A small sound classifier, trained from scratch: batches of 64.
Rows from block 3 of a small sound classifier, named by matrix and row number. Rows with one number belong to one neuron. Each number is 128 + 32 x the weight over its row's rms, rounded and kept within 0 to 255. All counts start at 0.
Before each neuron's rows are labels from the 100 clips, of 14976, where the neuron reaches its highest value: "strongest on" is what is common among them. Only what is clearly more common there than usual is listed. The data: single notes of musical instruments (NSynth).
# fc1: first MLP up (model.blocks.3.ff1.fc1.weight, 1024x512), inputs 86-171
# fc2: first MLP down (model.blocks.3.ff1.fc2.weight, 512x1024, transposed), outputs 86-171

strongest on: pitch class A; octave 4; note: A4
fc1.540 [156 132 123 178 172 131 130  88  99 129 134  99 105 147 130 127 174 180 111  93 144 156 143 140 191 139  99 124 168  93 130 160 142  58 104 113 130 180 129  73 140  99 104 127 102 134 157 106 114 151  99 154 113 132 148 103  76 136 161  66  88 134 156 165 128  76 132 175 110  82 174 149 166 103  98  87 121 197 110 137 111 108  78 181  64  87]
fc2.540 [179 188 147  94 124  97 150 128  92 158 124 139 112 181 158 108 120 114 107  92 114  58 145 144 195  68 145 135 164  67 155 126 152 133 160 133 122 124 128 200 124 102 170 133 141 125 147 139  40 133 129 132 121 175  88 206 123 107 157  95  92  93 108 149  55 161 165 171 164 159 114 131 154  72 122 181 140 121  98 143 142  94 131 170 120 175]

strongest on: pitch class A; octave 7; pitch class: F; note: F7
fc1.268 [104 163 119 166 114 152 165 108 196 137 121 138 119 106 108 165 100 160 104 128 133 116  91 182 131  98 127 118  91  89 122 121 145 140 138 211 166 130 132 105 168  14 126 156 171 158 118 128  86 122 110 182  78 156 117 132 157 118 133 146 102 127 173 153 118 157 179 106 124 150 103 123 127  49  92 174 134 152 110  86 149  89 160 131  98 147]
fc2.268 [155 139 146 183  78 105 124 159  99 190 120 175 131  65 148  91  99 184 131 167 103 121  97 108 142  97 133 158 113 140  98 124 125 149 180 187 133  78 134  86 181 115 145 146  77 122 108 111 128 129 141 117 142 193 132  90 160 110 168  84 115 105 159 165 119 187  99 129 119 106 104  67 130 114 155 191 169 132 106  89 176 110  99 161 150  95]

strongest on: octave 2; pitch class A; note: A2; note: A#2
fc1.546 [135 103 161 107  82 180 129 132 131 148  86  87 147 144 127  89 176 132 159  91  88  92 207  88 159 164 198 154 193 156 120 125 116 110 125 159 178 143 105 126 139 164 121 113  94 144  80 119 128 119  96 130 141 189  81 136 154 143 130 100 106 164 135  96 194 106 152 117 121 136  88 156 167 156 126 126 132 147 154 140 146 133 115 107 175 129]
fc2.546 [120 136 107 140 105 133 135 126 150 150 125 128 177 115  98 140 144 136 168 119 107 184 133 139 145 121 138 117 138 190 100 134 131 178 129 133 171 160 168 116  80 112 111 117 128 134 162 149 160  79 170  99 138 127 156 149 137 177 146 173 155  86  51  72 147 174  87 132 141 133 203 122 141 129 116  52 118  94 119  92 107 146 120 162 104  87]

strongest on: pitch class F#; octave 5; note: F#5
fc1.314 [165  85 135 119  64 180 182 119 121 155 114 145 158  91 174  91 124 149 144 122 106 133  98 170 132  99 138 125 124 117 124  94 143 124 134 156 123 132 181 147 145  95 124 129 128 166 118 136 106 106 115 122 123 211 173  69 140 198 160 148 154 118 120  90 162 133 143 141 146 105 113  94 132 231 109 121 109 166 185 163  89 135  79 191 119 127]
fc2.314 [106 131 108 102 154  94  97 104 125 119 171 136 147 136 116  98 109 167 131  84  97 164 141 104 127 132 143 113 157 190 173  69 147 117 119 194 139 125 216  54 143  69 145 124 127 169 163 162 154 147 103  90 117 129 141 140 116 124 129 118 106 186  84  80 146  88 123 129  98 138 172 107 107 124 169 122 142 157 168 121 133 190  83 158 166 102]

strongest on: octave 6; pitch class C#; note: C#6; pitch class: C
fc1.32 [104  86 145  97 183 149 182 187 157 105 158 110 150 156 172 139  76  87 129 145  72 150 186 130 118 126  94 184 130 143  87  93 147 146 119 150 130 161 139 137 122 122 191 139 156 122 142 112 126 153 137 176  94 193 152 151  90 165 148 154  93 117 124 116 162 103 117 137 166 187 117 162 134 123 124  53 125  86  88 190 116 173 192 131 125 115]
fc2.32 [ 79 112 103 138 104  52  80 116 107 102  91 167 121 130 164 198 160 180 133 135  67  90  87 170 205 113  60 148 153  80 116 117  76 159 145  91 111  76 161  94 109  93 139 139 150 162 150 153  90  87 121 141  88 164 163 167 133 165 136 132 219 109 121  93  82  97 141 126 119 147 169 128 151 176 137 150 147 146 135 135 143  82 144  87 152  89]

strongest on: acoustic; octave 3; pitch class D#
fc1.2 [160 171 130 180 135 186 119 159 148 136 106 105 122 135  72  85 114 111 136 138 175 120 141 113 111 133  91  44 122 151  38 129  91  77 160 131  82 137 136 148 102  97 137 177 184 120 155 189  95 141 174  41 111  92  81 167 109 113 106 101 127 138 107 153  35 121 135 125  99 119 121 127 113 115 175 138 127 139 132 100 138 178 131 169 118 133]
fc2.2 [197 115  97 142 174 151 143  96  96 136 179 111  91 151 103 131 113 169 172 149 188 161 160  51 146 182 117  96 113 113 122 144 161 175 108 107  67 221 112  90 138 136 167 129  91 127 134 156  94 154 165  75 154 120 137 157 172 115 156 156  66 167 157 155  96  95  97 165  64  98 135  72  91 151 192 148 145 165 177 172 121 104 128 135 144 108]

strongest on: octave 6; pitch class D#; note: D#6; note: G#4
fc1.297 [140 107 145 144 153 155 119 152  60  95 152 149 136  51 133 105 114 153  64 137 129 109 100 160  97 109  95 100 146 109 115 140 130 123 106 133  90 134 111 135 127 134 114  97 112 177 150  80 127 147 130 177  96 137 117  91  93 142  93 119 185 131 180  78 140 167  70 108 179 127 102 104 111 101 113 117  90 144 147 190  84 140  85 185 160 156]
fc2.297 [129  97  92 106  84 124 156 128 139 143 138 122 140  68 139 102 195 116 139 136  31 151 125 129  82 127 128 143 127 154 166 109 177 164 154 106 139 154 132 194 143 110  85 130 112 182 128 183 122 107 148 137 129 164 152 106 105  65 146 147 194 185 150 155 121 132 162 177 130  84 121  86 108 102  81  61 142 119 150 121 180 138  83 129 176 112]

strongest on: pitch class A; octave 3; guitar
fc1.49 [111 115 133 117 162 136 189 171 117 136 133 122 156 111 127  86 146 168 172 158 101  85 152 140 105 174 134 129 127 203 186 125 182 130  93 111 136 104 122 102 140 134  95 133 118 130 131 150 156 138 111 108 149 144 174 173 115 106 152 140 141 183 119  68 150 177  68 179 117 134  79  93 160 166 177  66 147  68 118 134 134 100 119 113 159 136]
fc2.49 [153  94 145 108 146 138 126 132 169 111 119 134 103 140 136 172 149 176 182 104 171 140 153 195 136 141  97 155 123 136 139 141 114 106 114 103  98 151  48 167 151 109 122 166  86 149  75 107 112 117 108 140 106 117 133 152  87 113 114 118 138 128  65 131 162 166 141 170 123 162 116  82 125 172 150  79 170 194  82 108 173  96 115 116 114 119]

strongest on: pitch class F#; octave 6; note: F#6
fc1.663 [144 162 150  65 119 102 121  74 112  75 129 139 127 114 193 186 111 147  86  75 138 102 141 172 107 133  99  90 122 166  76 140 143 141 116 153 153 142 160  84 143 183  65  89  63 158 129  88 160  97 120 122 119  93 162 103 126 172 160 133 138 102 171 132 151 101 100 184 161 130 119 113 132  74 167 119 107 194 118 129 114 145 174 116 118  85]
fc2.663 [185  39 109 152 108 141 125 169 135 130 174 126 104 170 161 132 102 141 162 127  54 139  89 129 145 116 159 132 114 125 100 147 169 176 102 157 123 149 116 107 157 117 170 194  76 137 151 135 154 162 102 145 107 119 106 105  32  91 141 151 142 134 105 157 115 117 128 107 116  90 125 174 113  98 151 112 109 111 141 119 107 105  82 177 115 113]

strongest on: octave 5; pitch class C#; note: C#5
fc1.400 [133 119  68 147  84 170 138 158 125 162 120 102  86 121 114 160 143 105  99 154 116 127 165 148 125  93 152 142 178 127 125  83 147 184 135  55  98 100 107 121 115 136  87 191 150 110 121 142  95 121 152  80 146 130 143 163 163  50 138 172 144 142 150 150 176 158 129  95 136 178 125 131 130 131 186 244  96 193 195 127 161 110  63 126 121 200]
fc2.400 [ 88 123 136 168 126 107  85 134 154 158  96 167 157 133 100 125 206 167 125 146 114 166 166 100  38 125 172 168 168 122  87 108 106 103 110 149 107 151  81 108 148 159 142  76  98 142 123 122 134  22 100 144 205 133 136 106 124 158 133 137  83 155 123 132 132 168 143 113 173 102 106 118 164 114 186 124 164 130 129 137 120 151 171 134 169 100]

strongest on: octave 6; pitch class A; note: A6; octave 7
fc1.204 [100 133  86 108 136 173 133 164 118 121 177 154  97 105 147 141 154 117 179 170 104 100 130 146  92 111  92  95 121 192 166 160 135  99 131 134 131  86 102  80 207 106 156  72 157 132 141 153 100  98 188 181  96  96 118 141 161 108 156 170 168 140 100 149 188  92 153 102 142 109 119 118 100 145 162 101 149 171 107 112 119 103 147 176 144 143]
fc2.204 [169 102 165  69  84 116 147 148  93 141 138  97 143 161  78 143 119 162  81 150  77 133 181 129 105 120 156 107 105 157 126  93 152 128 137 152 118 118 119 105 111 114  78 136 124 121  52  46 102 190 152 113 206 107 178  50  71 142 168 151 121 119 158  85 124 124 141  64  86  85  63 150 137 137 130 123  94  82  80  97 115 123 143 144 149 139]

strongest on: octave 1; mallet; pitch class C#
fc1.381 [122 165 112 131 127 108 137 147 156 118 122 159 174 137 132 157 158 193  97  73 179 176 157 162  65  64 175 107 100 120  88 120 138 162 188 161  98 138  80 152 140 122  86 174 114  87 128 121 121  79 144 168  98 175 163 152 159 153 132 127 119 118 118 101  76 158 130 144 109 124  65  88 132  32 136 108 149 159  68 157 127  91 148 126 160 162]
fc2.381 [135 128 126 119  96 127 158 166 199  59 115 122 150 124 180  89 142 172  99 146 140 163 130 144 144  51 112  73 109 131 111 121 161 144 138 133 175  72  75 109 127 156 116 113 144 123 141 216  88 161 139 134 100 165  82 131 109  89 100 129 131 194 117 124 118  73  85 137 174 116 121 124  96 161 154 100 150 151  62  95 125 140 118  63  66 140]

strongest on: electronic; organ; pitch class: E; note: E3
fc1.737 [107 117  96 131 117  96 107 146  65 136 146  75 139 120 143  61 156 162 153 112 112 107 151 121  90 166 109 133 132 104 192  93  99 157  75 103 100 129 139 159 167 105 147 117 214 123  88  90  94 158 124 131 127 128 105 122  99 143 139 133 133 146 100 171  81 115 115  73 160 126 170 137 110  93  93 168  88 154  84 132 102  61 147 112 155 158]
fc2.737 [122 199 147 153  77  97 102 119 136 144 120 155 153 130 128 114 143  77  95 122 121 131 132 146 118 163 154  87 173 130 120 145 183  89 176 100 158 172 185 218 103 158 160 112 100 149 167 139  87 130 159 149 145 132 133  73 184 107 132 105 150 119 134 150 145 135 143 156 109 165  95  88 144 115 162 174 105 140 160 127 109 147 103 122 138 134]

strongest on: electronic; organ; pitch class A#
fc1.600 [115  90 103 107 112 177  88 142 125 155 140  72 137 255  80 127 150 149 134 144 132 151 148 114 159 172 135 178 124  60 140 152  91 110  96 122 166 120 159 191 137  85 110 119 143 160 131 129 169 161 121 187 129 132 129  95  93 144 102  92 131 151 155 121 180 113 118 101 117  75 157 162 127 128 128 124 138 132 132 189 140 124 164 109  92 112]
fc2.600 [105 106 106  88 165 106 135 155  82  99  53 143  98 231 156  56 143  81 141 134 111  46 123 116  72 146 133 182 100 114 111 138 135 168  91 122 144 167 148 161 132 127 150 100 160 130 147 153 105 182 126 148 160 134 143 101 152 119 122 151  89  69 123 199 193 111 122 114 114 197  85 176 136  66  95 168 126 155 104 138 140 102 106 122 155 135]

strongest on: octave 5; pitch class A; note: A5; pitch class: A#
fc1.451 [150 107 135  80 163  93  82 104 103 103 170 136 131 170 166 142 122  77 169 201 131 119 159  87 116 135 142  96 140  78 118 136 124 155 125 149 148 164 119 126 116 116 138 136 165 118 163 115  89 161 181 143 111 138 149 115 128 157 118 102 161 120 135 108 144 108 156 135  91 157 120 101 185 151 107 125  98  96 132 117 145  67 104 151 155 138]
fc2.451 [119 125 146 125 131 158  73 116 129 124 137  96 184 149  98 142 129  92 111 126 175  93 110 129 148 171  93 124 132 152 120 104  70 115 142 122 134 119 133 109  89 156 143 115 124 158 136  86 199 182 106 104 106 127  83 149 134 128 111 136 187 107 171 128 102 164 133  99 175 116 159 169 106 144 189  63 139 118 108 158 145 154 126 119 118 127]

strongest on: octave 1; mallet
fc1.607 [137 125 101  72 108 115 127 135 142 125  82 160 140 117 108 116  70 139  75  94 187 121  97 186  83 149 133 106 123 145 130 148 119 111 139 145  98 148 105 166 189 143 153 171 102 121 138 112 115 188 154 127 110 119  77 180 123 138 109  94 156 115 125 134 121 107 112 164  98 165 124 105 129 177 116 172 155 176 113 104  99 104 156 130 149 176]
fc2.607 [ 81 105 121 127 100 111 142 163 196 148 177 112 144  65 158 151  45 104 110 173 122  88 106 111  88 133  91 119  70 130 102 153 137 132  84  90 172 120 102  95 157 188 171 142 130  97  86 152 145 165 145 122 139 163  76 124 160  68 124 152  74  80 121  97 149  81 150 157 169 140 101 136  87  95 103 130 138 150  88 101 163 153 134 147  95 155]

strongest on: octave 1; octave 2; pitch class E
fc1.272 [101 120  89 141  85 169 106 140 116 190 177 125 127 120 169  93 138 116 122 112 105 155 117  61 122 124 148 143 150 124 147 176 170 190  78 133 157 147 171 156 114 113  93 156 123 196 171 150  88 101 129  90 119 112 204 116 196 170  82 138 144 118 174  82 122 145 135 143 149 134 128 105  98 112 118 119  92 104  99 160 139 132 171 195  86 170]
fc2.272 [150  89  93 190 145 141  70 122  98 111 151 146 161  86 155 133 116 117 153 166 119 121 112 153  96 148 157 105  97 153 111 139 125 181 185 142 131 141 117 118 151 156 100  99 121 135 164 119 139 160  93 135 137 137 105 129 107  80 106  95  84 134 180 165 170  70  78 130 163 123 110 137 114 113  52  59 140 117 112 121  87 135 143 174 160 152]

strongest on: pitch class A; octave 4; note: A4; pitch class: E
fc1.581 [ 95 124 157 133  99 151  88 114  68 119 137 125 124 143 127 147 164 207  89  73  99 133 121 173 168 165 158 158 118 106 125  92 142  98 135 172 127 145  81 100 159  87  91 102  88 127 128 140 135 153 130 155 146 192 123  78  99  93 147  87  67 154 154 144 168 137 110  96 129 122 129 112 155 115 159 159 125 144 122 136  42 106 104 121 144 134]
fc2.581 [139 112 143 109 142 102 114 123  86 134 145 171 153 148 174 126 138 199 163  95 105 108  98 123 112  99 153 141 119 129 115 168 153 102  53 154 135 114 156  82 128 120 175 211 171 155 178 152 120  93  85 172 114 196 104 100  42  81 169 126 136 123 127  96 108 183 125 159 107 127 134  93 141 113 112 133 175 141 115  35 130  79  82 146 204  68]

strongest on: octave 2; mallet; octave 1
fc1.599 [138 104 149 132 157 166 129 175 155 185 118  63 130 105 138  98 174 177 172  98 119 118 140  98 125 149 118  94 107 195  90 122 118 123 125 163  71 103  65 211 191 140 130 160 161 184 158 130 146 100 110 112 126  98 172 175 132 139 132 116 125 139 181 136  83 160  89 144 124 110 106 106  71 136 136 109 149 123 104 159 166 108 138 100 168 152]
fc2.599 [133 113 139 108 126 144 179 167 151 130 147 134 141  36 211 186 170 141 130 138 113 201  91  78 108 157 105 177  78 225 119 155 106 123 129 167 121  87 132  70 130 176 188 205 126 142 112 155 101 146 132 104 124 129 140 155 130 107 166 150  85 113 115 133 139 153 110 118  79 142 146  14  94 143 161 128 134 119 126  58 166 125 116 145 156 118]

strongest on: octave 6; pitch class F#; note: F#6
fc1.624 [113 151  91 151 111 156 124 108 105 130 119 103 125 130  46 159 114 182 187 124  98 109 152  49  89 161 131 107  98  73  99  68 193 160  98 100 152 102 113 108 187 148  63  90 179 150 154 154 122 157 157 146  86 197 116 105 171 176 173 135 154 149 100 100  74 119 149  62 120 170  78 119 119  92 148 135 130  92  76 142 110 149 117 130 149 109]
fc2.624 [124 146 131 135  99 123 185 165 176 184  80 140 150  60 116 138 144 109 165 104 119 167 166 139 111  97 169 131  78 132 123 147 162 139 157 127 158  99 115 189 103 123  67  65  96 117 141 129 166 203 127 134 107 115 107 132 128 111 148 117 133 159 134  53 143 108 127 162 176 136 172 167 122 159  82  83 132  78 101 159 144  88 119 108  73 141]

strongest on: octave 6; pitch class C#; note: C#6; instrument family: mallet
fc1.337 [162  81 136 105  97 107  68 109 165 106 110 152 137 166 116 144  49 170  92 123 116  83 198 153 114 106  71 176 147 106 155 134 145 172  76  79 149 150 156 144 124 120 107 129 139 164 139 107 173 183 142 166  83 216 109 168 115  85 179 155 105 131  84 121 133  65 168 107 161 137 127 168  91 192 135  95 117  94 146 205  65  97 151 113 130 153]
fc2.337 [130 132  99 155 176 203 114 100 179  78 110 176  93  82 140 187 159 123 150 107  75 131 100 173  65  71  94 124  99 108 171 121  70  45 197 124 162 149 113 135 152  92 161 138 137 128 116 155 176 133  95 123  88 161 182 110  90 182 147  99 175 128 213 138 142 171 156 166 157  70  74 114 173 187  76  85 109 168 150 127 102 132 165  74 127 124]

strongest on: pitch class A; octave 5; note: A5
fc1.193 [148 107  81 137 160 102 152 126 124 155 108 142  97 160  79 122 135  91 113 140 144 117 132 116 103 130 135 151 127 128 107 120 167 199  99 130 153 121 142 162  68 155  90 119 107  77 130 207 104 185  91 164 143 160  87 118  92  93  86 200 128  92  95 113 157  83 121 140 154 200  48 177 152 112 153 188 122 127  74 101 155 149  96 149 125 111]
fc2.193 [111  66 162 154 143 123 168 110 183 155 103 179  60 195  77 165 111 112 159 119 118 124 136 104 106 132  84  75  96 148 152 149 122 144 104 159 171 167 138  85 175 138 132 120 111 116 105 167  94 162  75 151 101 187 112 135 166  90 116 156 128 115 105  98 139  87  45 113 139 136 101 193 122 161 157  96 136 183 164 100  85 183 148 149 133  97]

strongest on: octave 1; vocal; octave 0
fc1.738 [113 139 126 103 170 182 146 153 157 131 136 141 128  73 141 129 199  73 109 123 138 101 140 121  58  68 124 154 112 213 119  99 177 103 163 106 142 110 134 155 146 136  83 147 154 172 101 124 141 182 156 160 169 131 175  91 181 145 156  96 154  92 102 144  29 124 138 101 129 162 140  97 133  85 145 124 109 153 107 136 190 141 168 184 187 127]
fc2.738 [148 122 118 155 154 139 123 123 100 131 131  87  59  51 118 123 103 111 175  97 134 112 120  88 165 115 150  92 128 130 109 178  76 177 129  87 102 165 114 143 123 142 111  96 131  92 140 175  72 116 161 108 177 107 129 113  83 158 109 121 136  92 187 180 162 103 118 122 109 117 146 105 101 115 169 136  91  95 171 126 158  94  37 117  89 128]

strongest on: electronic; organ; pitch class F#
fc1.746 [141  94 149  70 117 123 144 136 135 105 133 122  86 226 139 131 204 159 126 128  72 149 155 129 158 163 102 136  52  76 144 168 127 111 160  72 109  95 125 150 124 137 123 147 131  74 133 102 179 184 120 129 165 145 140 110 129 206  96 131 172  76  95  78 183 133 146  91 140 110 149 168 181 144 161 148  99 138 107 198 105 111 165 145 108 142]
fc2.746 [ 77 103  64 118  83 106  88 123  56 129 145 121  92 178 142 154  98 144 144 174 121 138 129 128 114 149 118 110 107 139 140 156 117 149 174 185 118  81 120  95 128 141 220 147 108 143 132  65 128  59  82 174  56 176 117 148 167 113 118 124 122  70 162 149 149 136  84 131 114  57 145 165 143 119 106 100 120  84 145 107 105 125 111 122 184 164]

strongest on: octave 6; mallet; pitch class G; note: G6
fc1.674 [ 88 107 136 177  95 135 132 130  97 163 125  84 162 107 110  94 124 109 171  92  60  79  83 137 121 124 201 128  84 109 120 152 118 114  90 143 163  87 108 143 118 148 102  67 136 114 187 137 126 128 189 155 160 206 141 110  73 133 161 163 123  98 154 130 107 103 111 127 102 131 168 157 155  60 134 135  93 136  77  94 185 120 146 141 159 167]
fc2.674 [178 154 136 147 166 118 133  91  62 143  82 119  93 143 180 160 107 123 102 136 169 124 101 104 144 151  70 122 185 182 136 126 137 135 117 126 122 126 171 134 151 118 165 169  88  99 143 163 123 115 175 164 135 118 128  71 113 189 169 141  90 108 151 117  76 108 110 158 106 126 103 140  97 113 110 150 129 140 129 133 161 106 142 157 134 140]

strongest on: acoustic; string; pitch class E
fc1.724 [ 87  87 161  83 156 179 169 137 148 112 159 146 126 107  95  97  79 143  75 127 130  88 128  63  78  43 135 104 126 172 152 154 120 117 127 145 130 188 145  99  84 158 121 146 135 193 112 141  88 181 124 133 145 201 108 107 129 132 116  53 140 126 162 157 152 122 119  64 131 149 106  69  72  57 102 133 107  93 131 122 149 127 116 225 140 158]
fc2.724 [137 141 137 135  98  95 141  79 154 178 122 129 177  29  95 157 185 140 136 125 153 167 137  54 143  98 108 117 156 127 175  54  97  84 145  67 104 138  67 118  99 129 107  98  81  76 138 142 106 145 122  89 155 116 135 154  98 107 150 114  53 188 125 159 112 151 129 148 138 128 122  91 113 130 164 105 132  68 125  69  87 110 122 136  82 173]

strongest on: pitch class F#; octave 3; note: F#3
fc1.620 [142 138 102 146 175 151  87  97 129 177  98 119  50 140 163 122 170 130 164 135 121 137 171  96 109 169 119  68 141 140 119 136 120 129 189 127 126 146 140 178 180 118 130 165 147 128  79 136 117 176 130 123 106  96 141 194 116 128 112  48 124 112 161  69 186 150 159 110 140 119 106 135 139 140 153  90 111 180 154 157 156 117 110 135 134  71]
fc2.620 [125 129 116 119 108  89 163 127 157 132  76 103 108 185 116  85 133 153 129 106 164 152 173 118 135 159 115 124  83 106 155 100 154 140 110 157  83 128 173  99 146 159 143 126 125 171 102 113 151 141 181 137 159  70 137  76 127 141 120 131 162 136 114 111 133 123  90 112  99  66 161 120 114 103 117 102 119 113 161 155 112 169 137  91  77 108]

strongest on: octave 5; pitch class C#; note: C#5
fc1.502 [127 120 152 150 130 140 169  76 129 143 128 116 130 121  91 145 165 198 132 127 104 118  82 153  83 107 162  74 141 125 115 103 181 166 193  92 161 149 151 105 195 133 147 129  75 114 143 170 156  75 116 123 157 110 136  82 114 152 121 125  79 159 113  74 210 165 104  69 125 154  99 171  88 144 114  89 151 151 167 111 146  90 132  89 122 160]
fc2.502 [110 136 159 125 125  69 149  96  85 155 140 191 125 115 124 124 143 205 150 150 196  97 104  94   0  83 144  88 163  88 132 148 222 118 164 153 127  91  60  97  88 132 130  80 122 111 112  96 134 131 125 108 155 132 134  66 150 100  58 132  74  86  32 128 204 140 134 159 138 102 106 166 162  81 127 106 170 182 109 148 174 124  91 138 153  97]

strongest on: octave 2; pitch class B; pitch class: A#; note: B2
fc1.603 [165 144  90  64 120 162 119  70 162 131 120 138 139 116 137  88  56  12  94 110 124 155 145 131  97  96 114 152 135 160 153 101 134 113  50 120  94 104 137 103 163 125 111  81 142 104 129  92  80 142 159 181  80 168  98 188  76  93 120 164 158 109 154 119 111 145 150 147 103 144 150 113 125  69 146 147 105 186 180 131 150  93 166 132 118 176]
fc2.603 [101 132 152 156 103 125 120  65 199 131 124 125 110  82 137 139 125 128 137 110 154 148 162 139  86 151 131 157 106 114 153 131 139  91 122 100 142 173 136 108  87 191 112  82 138 171 170 143  90 133 199 147 109 134 100 103 138 132 128 100 163 133 151 136 128 203 193 126 156 121  97 145 146 164 146  77 137 133 130  67  93 154 127 118 160 124]

strongest on: octave 2; pitch class F; note: F2
fc1.585 [144 111 160 157 158 151 168 112 102 129 169 129 139 129 190 132 165  99 121 119  88 155 121  99 113 158 132  92 135 125 148  92 122 125 151 160 179 159 142 154 197 152 144 112 125 136 129  50 157 160  51 166 119  79 108 109  90 179 120 123  62 152 159 106  94 185 154 105 118 138 130  69 136 111 132 133 176 196 108 187 151 110 110 108 103 160]
fc2.585 [ 80 183  91  86 104 143 114 111 141 159 113  99 120 137 154 125 163  68 150 170 100 118 152 131 171 125 115 137 163  93 129 149 175  86 121 154 171 158  77 218 117 164 106 108 152 126  81 130 107 139 153 151 123 106 129 149 157  99  91  56  96 129 196 102  52 100 113 104 137 149  75 123  98 163 151 176 157 146 131 114 187 145 179 150 191 142]

strongest on: pitch class F#; octave 3; note: F#3
fc1.146 [145 141  98 170  99 101 106 142 120 111 109 141 134  60  91 147 158  43  84 155  72 201 187 144 152 198 121  88 137  82 152 155 100 139 134 108 140 169 115 196 101  96  64 116  85 124 121 133 168 127 117 153 103 139 178 164  61 134 125 166 188 111 128 121 101 145 114 123 114 110 121 137 124 130 212 126 142 119 131 146  87 147 162 142 130  84]
fc2.146 [120 100 162 107 116 108 127 158  87 144  91 165 114 135 102 159 129 140 141 122 129 182 110 136  79 190 108  79 112 139 128 103 144  97 166 141  67 113 148 177 153 149 163 153 116 127 128 129 113 166 123 122  53 154 129 119 110 114  81 152 136 178  93 113  89 131 107 138 132 124 145  94 172 166 167  82  98 130 102 160 126 150  94 132 164 137]

strongest on: pitch class A; octave 6; note: A6; octave 7
fc1.439 [112 140 126 174  85 175 135 130  94 153 208 112 119 145 218 156 178 134 167 126 153 160 152 159  85 113 103  92  76 123 203  99 156 115 102 151 102 145 122 131 124  65 105 140 148 117 147 131 142 133 135 126 166 142 106  96 141  95  99 147  85 108 129 177 176 166 107 100 146  71 117 127 162 121 154  76 142 185 164 139 173  48 176 121 123 156]
fc2.439 [ 98  85 136 143 125  81 105 128 133 145  95 133 123 134 105 160  85 157 156 129 168 100 143 148 132 125 151  99 177 134 122 122  91 108 161 168 101 175 139 129  65 134 166 119 104 107  81 110 154 167 224 115 128 149  83  81 135 141 202 155  77  74  81 125 163 140 163  70  89 150 139 135 166  97 117 163  68 161 156 127 194 127 143 158 122 116]

strongest on: pitch class F#; octave 4; note: F#4
fc1.135 [171 141 142  74 147  62 181  93 148 105 129  61 175 118 142 166 140  91 103 106 156 136 151  69 122  98 118 103 135 121 130 115  91 113  42 183 126 126 134  88  75 199 164 100 115 109 114 135 140  57 128 180 164 144 165 149 149 120  64 112 119  61 101 109  92 140 148 158 192 129 124 125 155 119 113 136 110 102 116 115 133 202 141 148  96 105]
fc2.135 [ 86 123 180 127 122  64 130 130 160 150 115 116 160 135 154 168 146 101 151  98 159 155 156 143 138 157 102  73 162 137 175 117 125 156 109 150 128 155 113  67 156  79 127  90 133 145 141 135 101 215  97  98 124  79 152 167 112 201 110 176 129  66 134 141 114 138 152  47 114 133 118 177  93 137 153 143 146 171 130 106 181 155 168  85 153 129]

strongest on: octave 1; octave 2; pitch class A#; pitch class B
fc1.643 [151 165  84 138 132 157 160 131 211 129 149 107 118 185 150  95  88  49 168 137 103 161 122  62 133 124 166 156 159 109 151 168 120  73 105 106 181 183 132 110 104  84 179 151 124 133 142 135  75 179 138  96  79 125 155 144 160 126 204 177  74 136 119 120 117 125 144 169 138  95  84 160 125 118 165 185 139 137  87 110 141 113 172 158 128 121]
fc2.643 [185 110 163 169 119 198 164  62 124 109  71 106  95 104 152 166 133 157 178  79 145 140 151  71 170 128 152  87 138  97 159 150 126  82 105 100 119 139 129 104 145  82 122 124 127 158 141 129  96 101 194 133 111 134 122 171 139 159 123 117 164  57 156 120 116 125 192 108 133 203 151  93 153 163 123 102 146 137 132 117 112 106 151 128 130 154]

strongest on: acoustic; pitch class D; note: D4; note: D#3
fc1.707 [136 130 158 125 121 178  84  95 129 124 102 120 122 109  76  98  76 146 112 154 182 136  69 116 160 138 174 109 131  91 134  86 131 117 119 117 131 202 173 108 139 122  76 134  91 117 160  82 130 123 136 144  89 141 165 124 183 171  81 102 159  68  90 137  57 131 149  68 163 100 172 141 119 124 123 155 119 142 108  86 100 137 164 170 130 114]
fc2.707 [173 141 149  96  78 123 195  78 128 122 178 117 109 121 172 152  67 144 147  93 167 163 104 105 128 210 113 150 117 177  85 143 155 158 131 131  76 141  77 147  52 148 110 196 118 155 115 169 101 167 115  65 164  84 138 172  61  94 111 111 122 115 102 145 103 159 131 134 131  54 104 129  68  85 116 131  79 142 140 164 149 142  87  98 129  75]

strongest on: octave 1; pitch class C; note: C#1; note: C1
fc1.572 [129 114 159 149 124 127 132 149 106 117 154  74 147 177 113 145 127 124 112  78 117 177 105 159 126 130 172 106  69 119 138 181 131 123 191 110  42  94 131 103 119  96  99 131 175  78 181 146 145  83 136 109 174 108 138  85 176  96 109 166 141 111  81 100  76 131 148 113 142  83 136  74  69 106 152 181 108 166 113 105 104 129  74  91 157  79]
fc2.572 [ 98  90 169 145 122 128 138 170 142 144 149 181 166 114  83 105 122 138  75 194 108 150  67 164  65  95 166  94  91 161  92  79 166 114 160 105 104 116 134 108 114 149 118 134 105 113 193 136 101 127 109 121 110 159 131  98 110  66  94 161 104 153  88  95 161 112  90 162 164 127 130 152 118 139 112  98 159 163 105 121  43 183  75 154 113 141]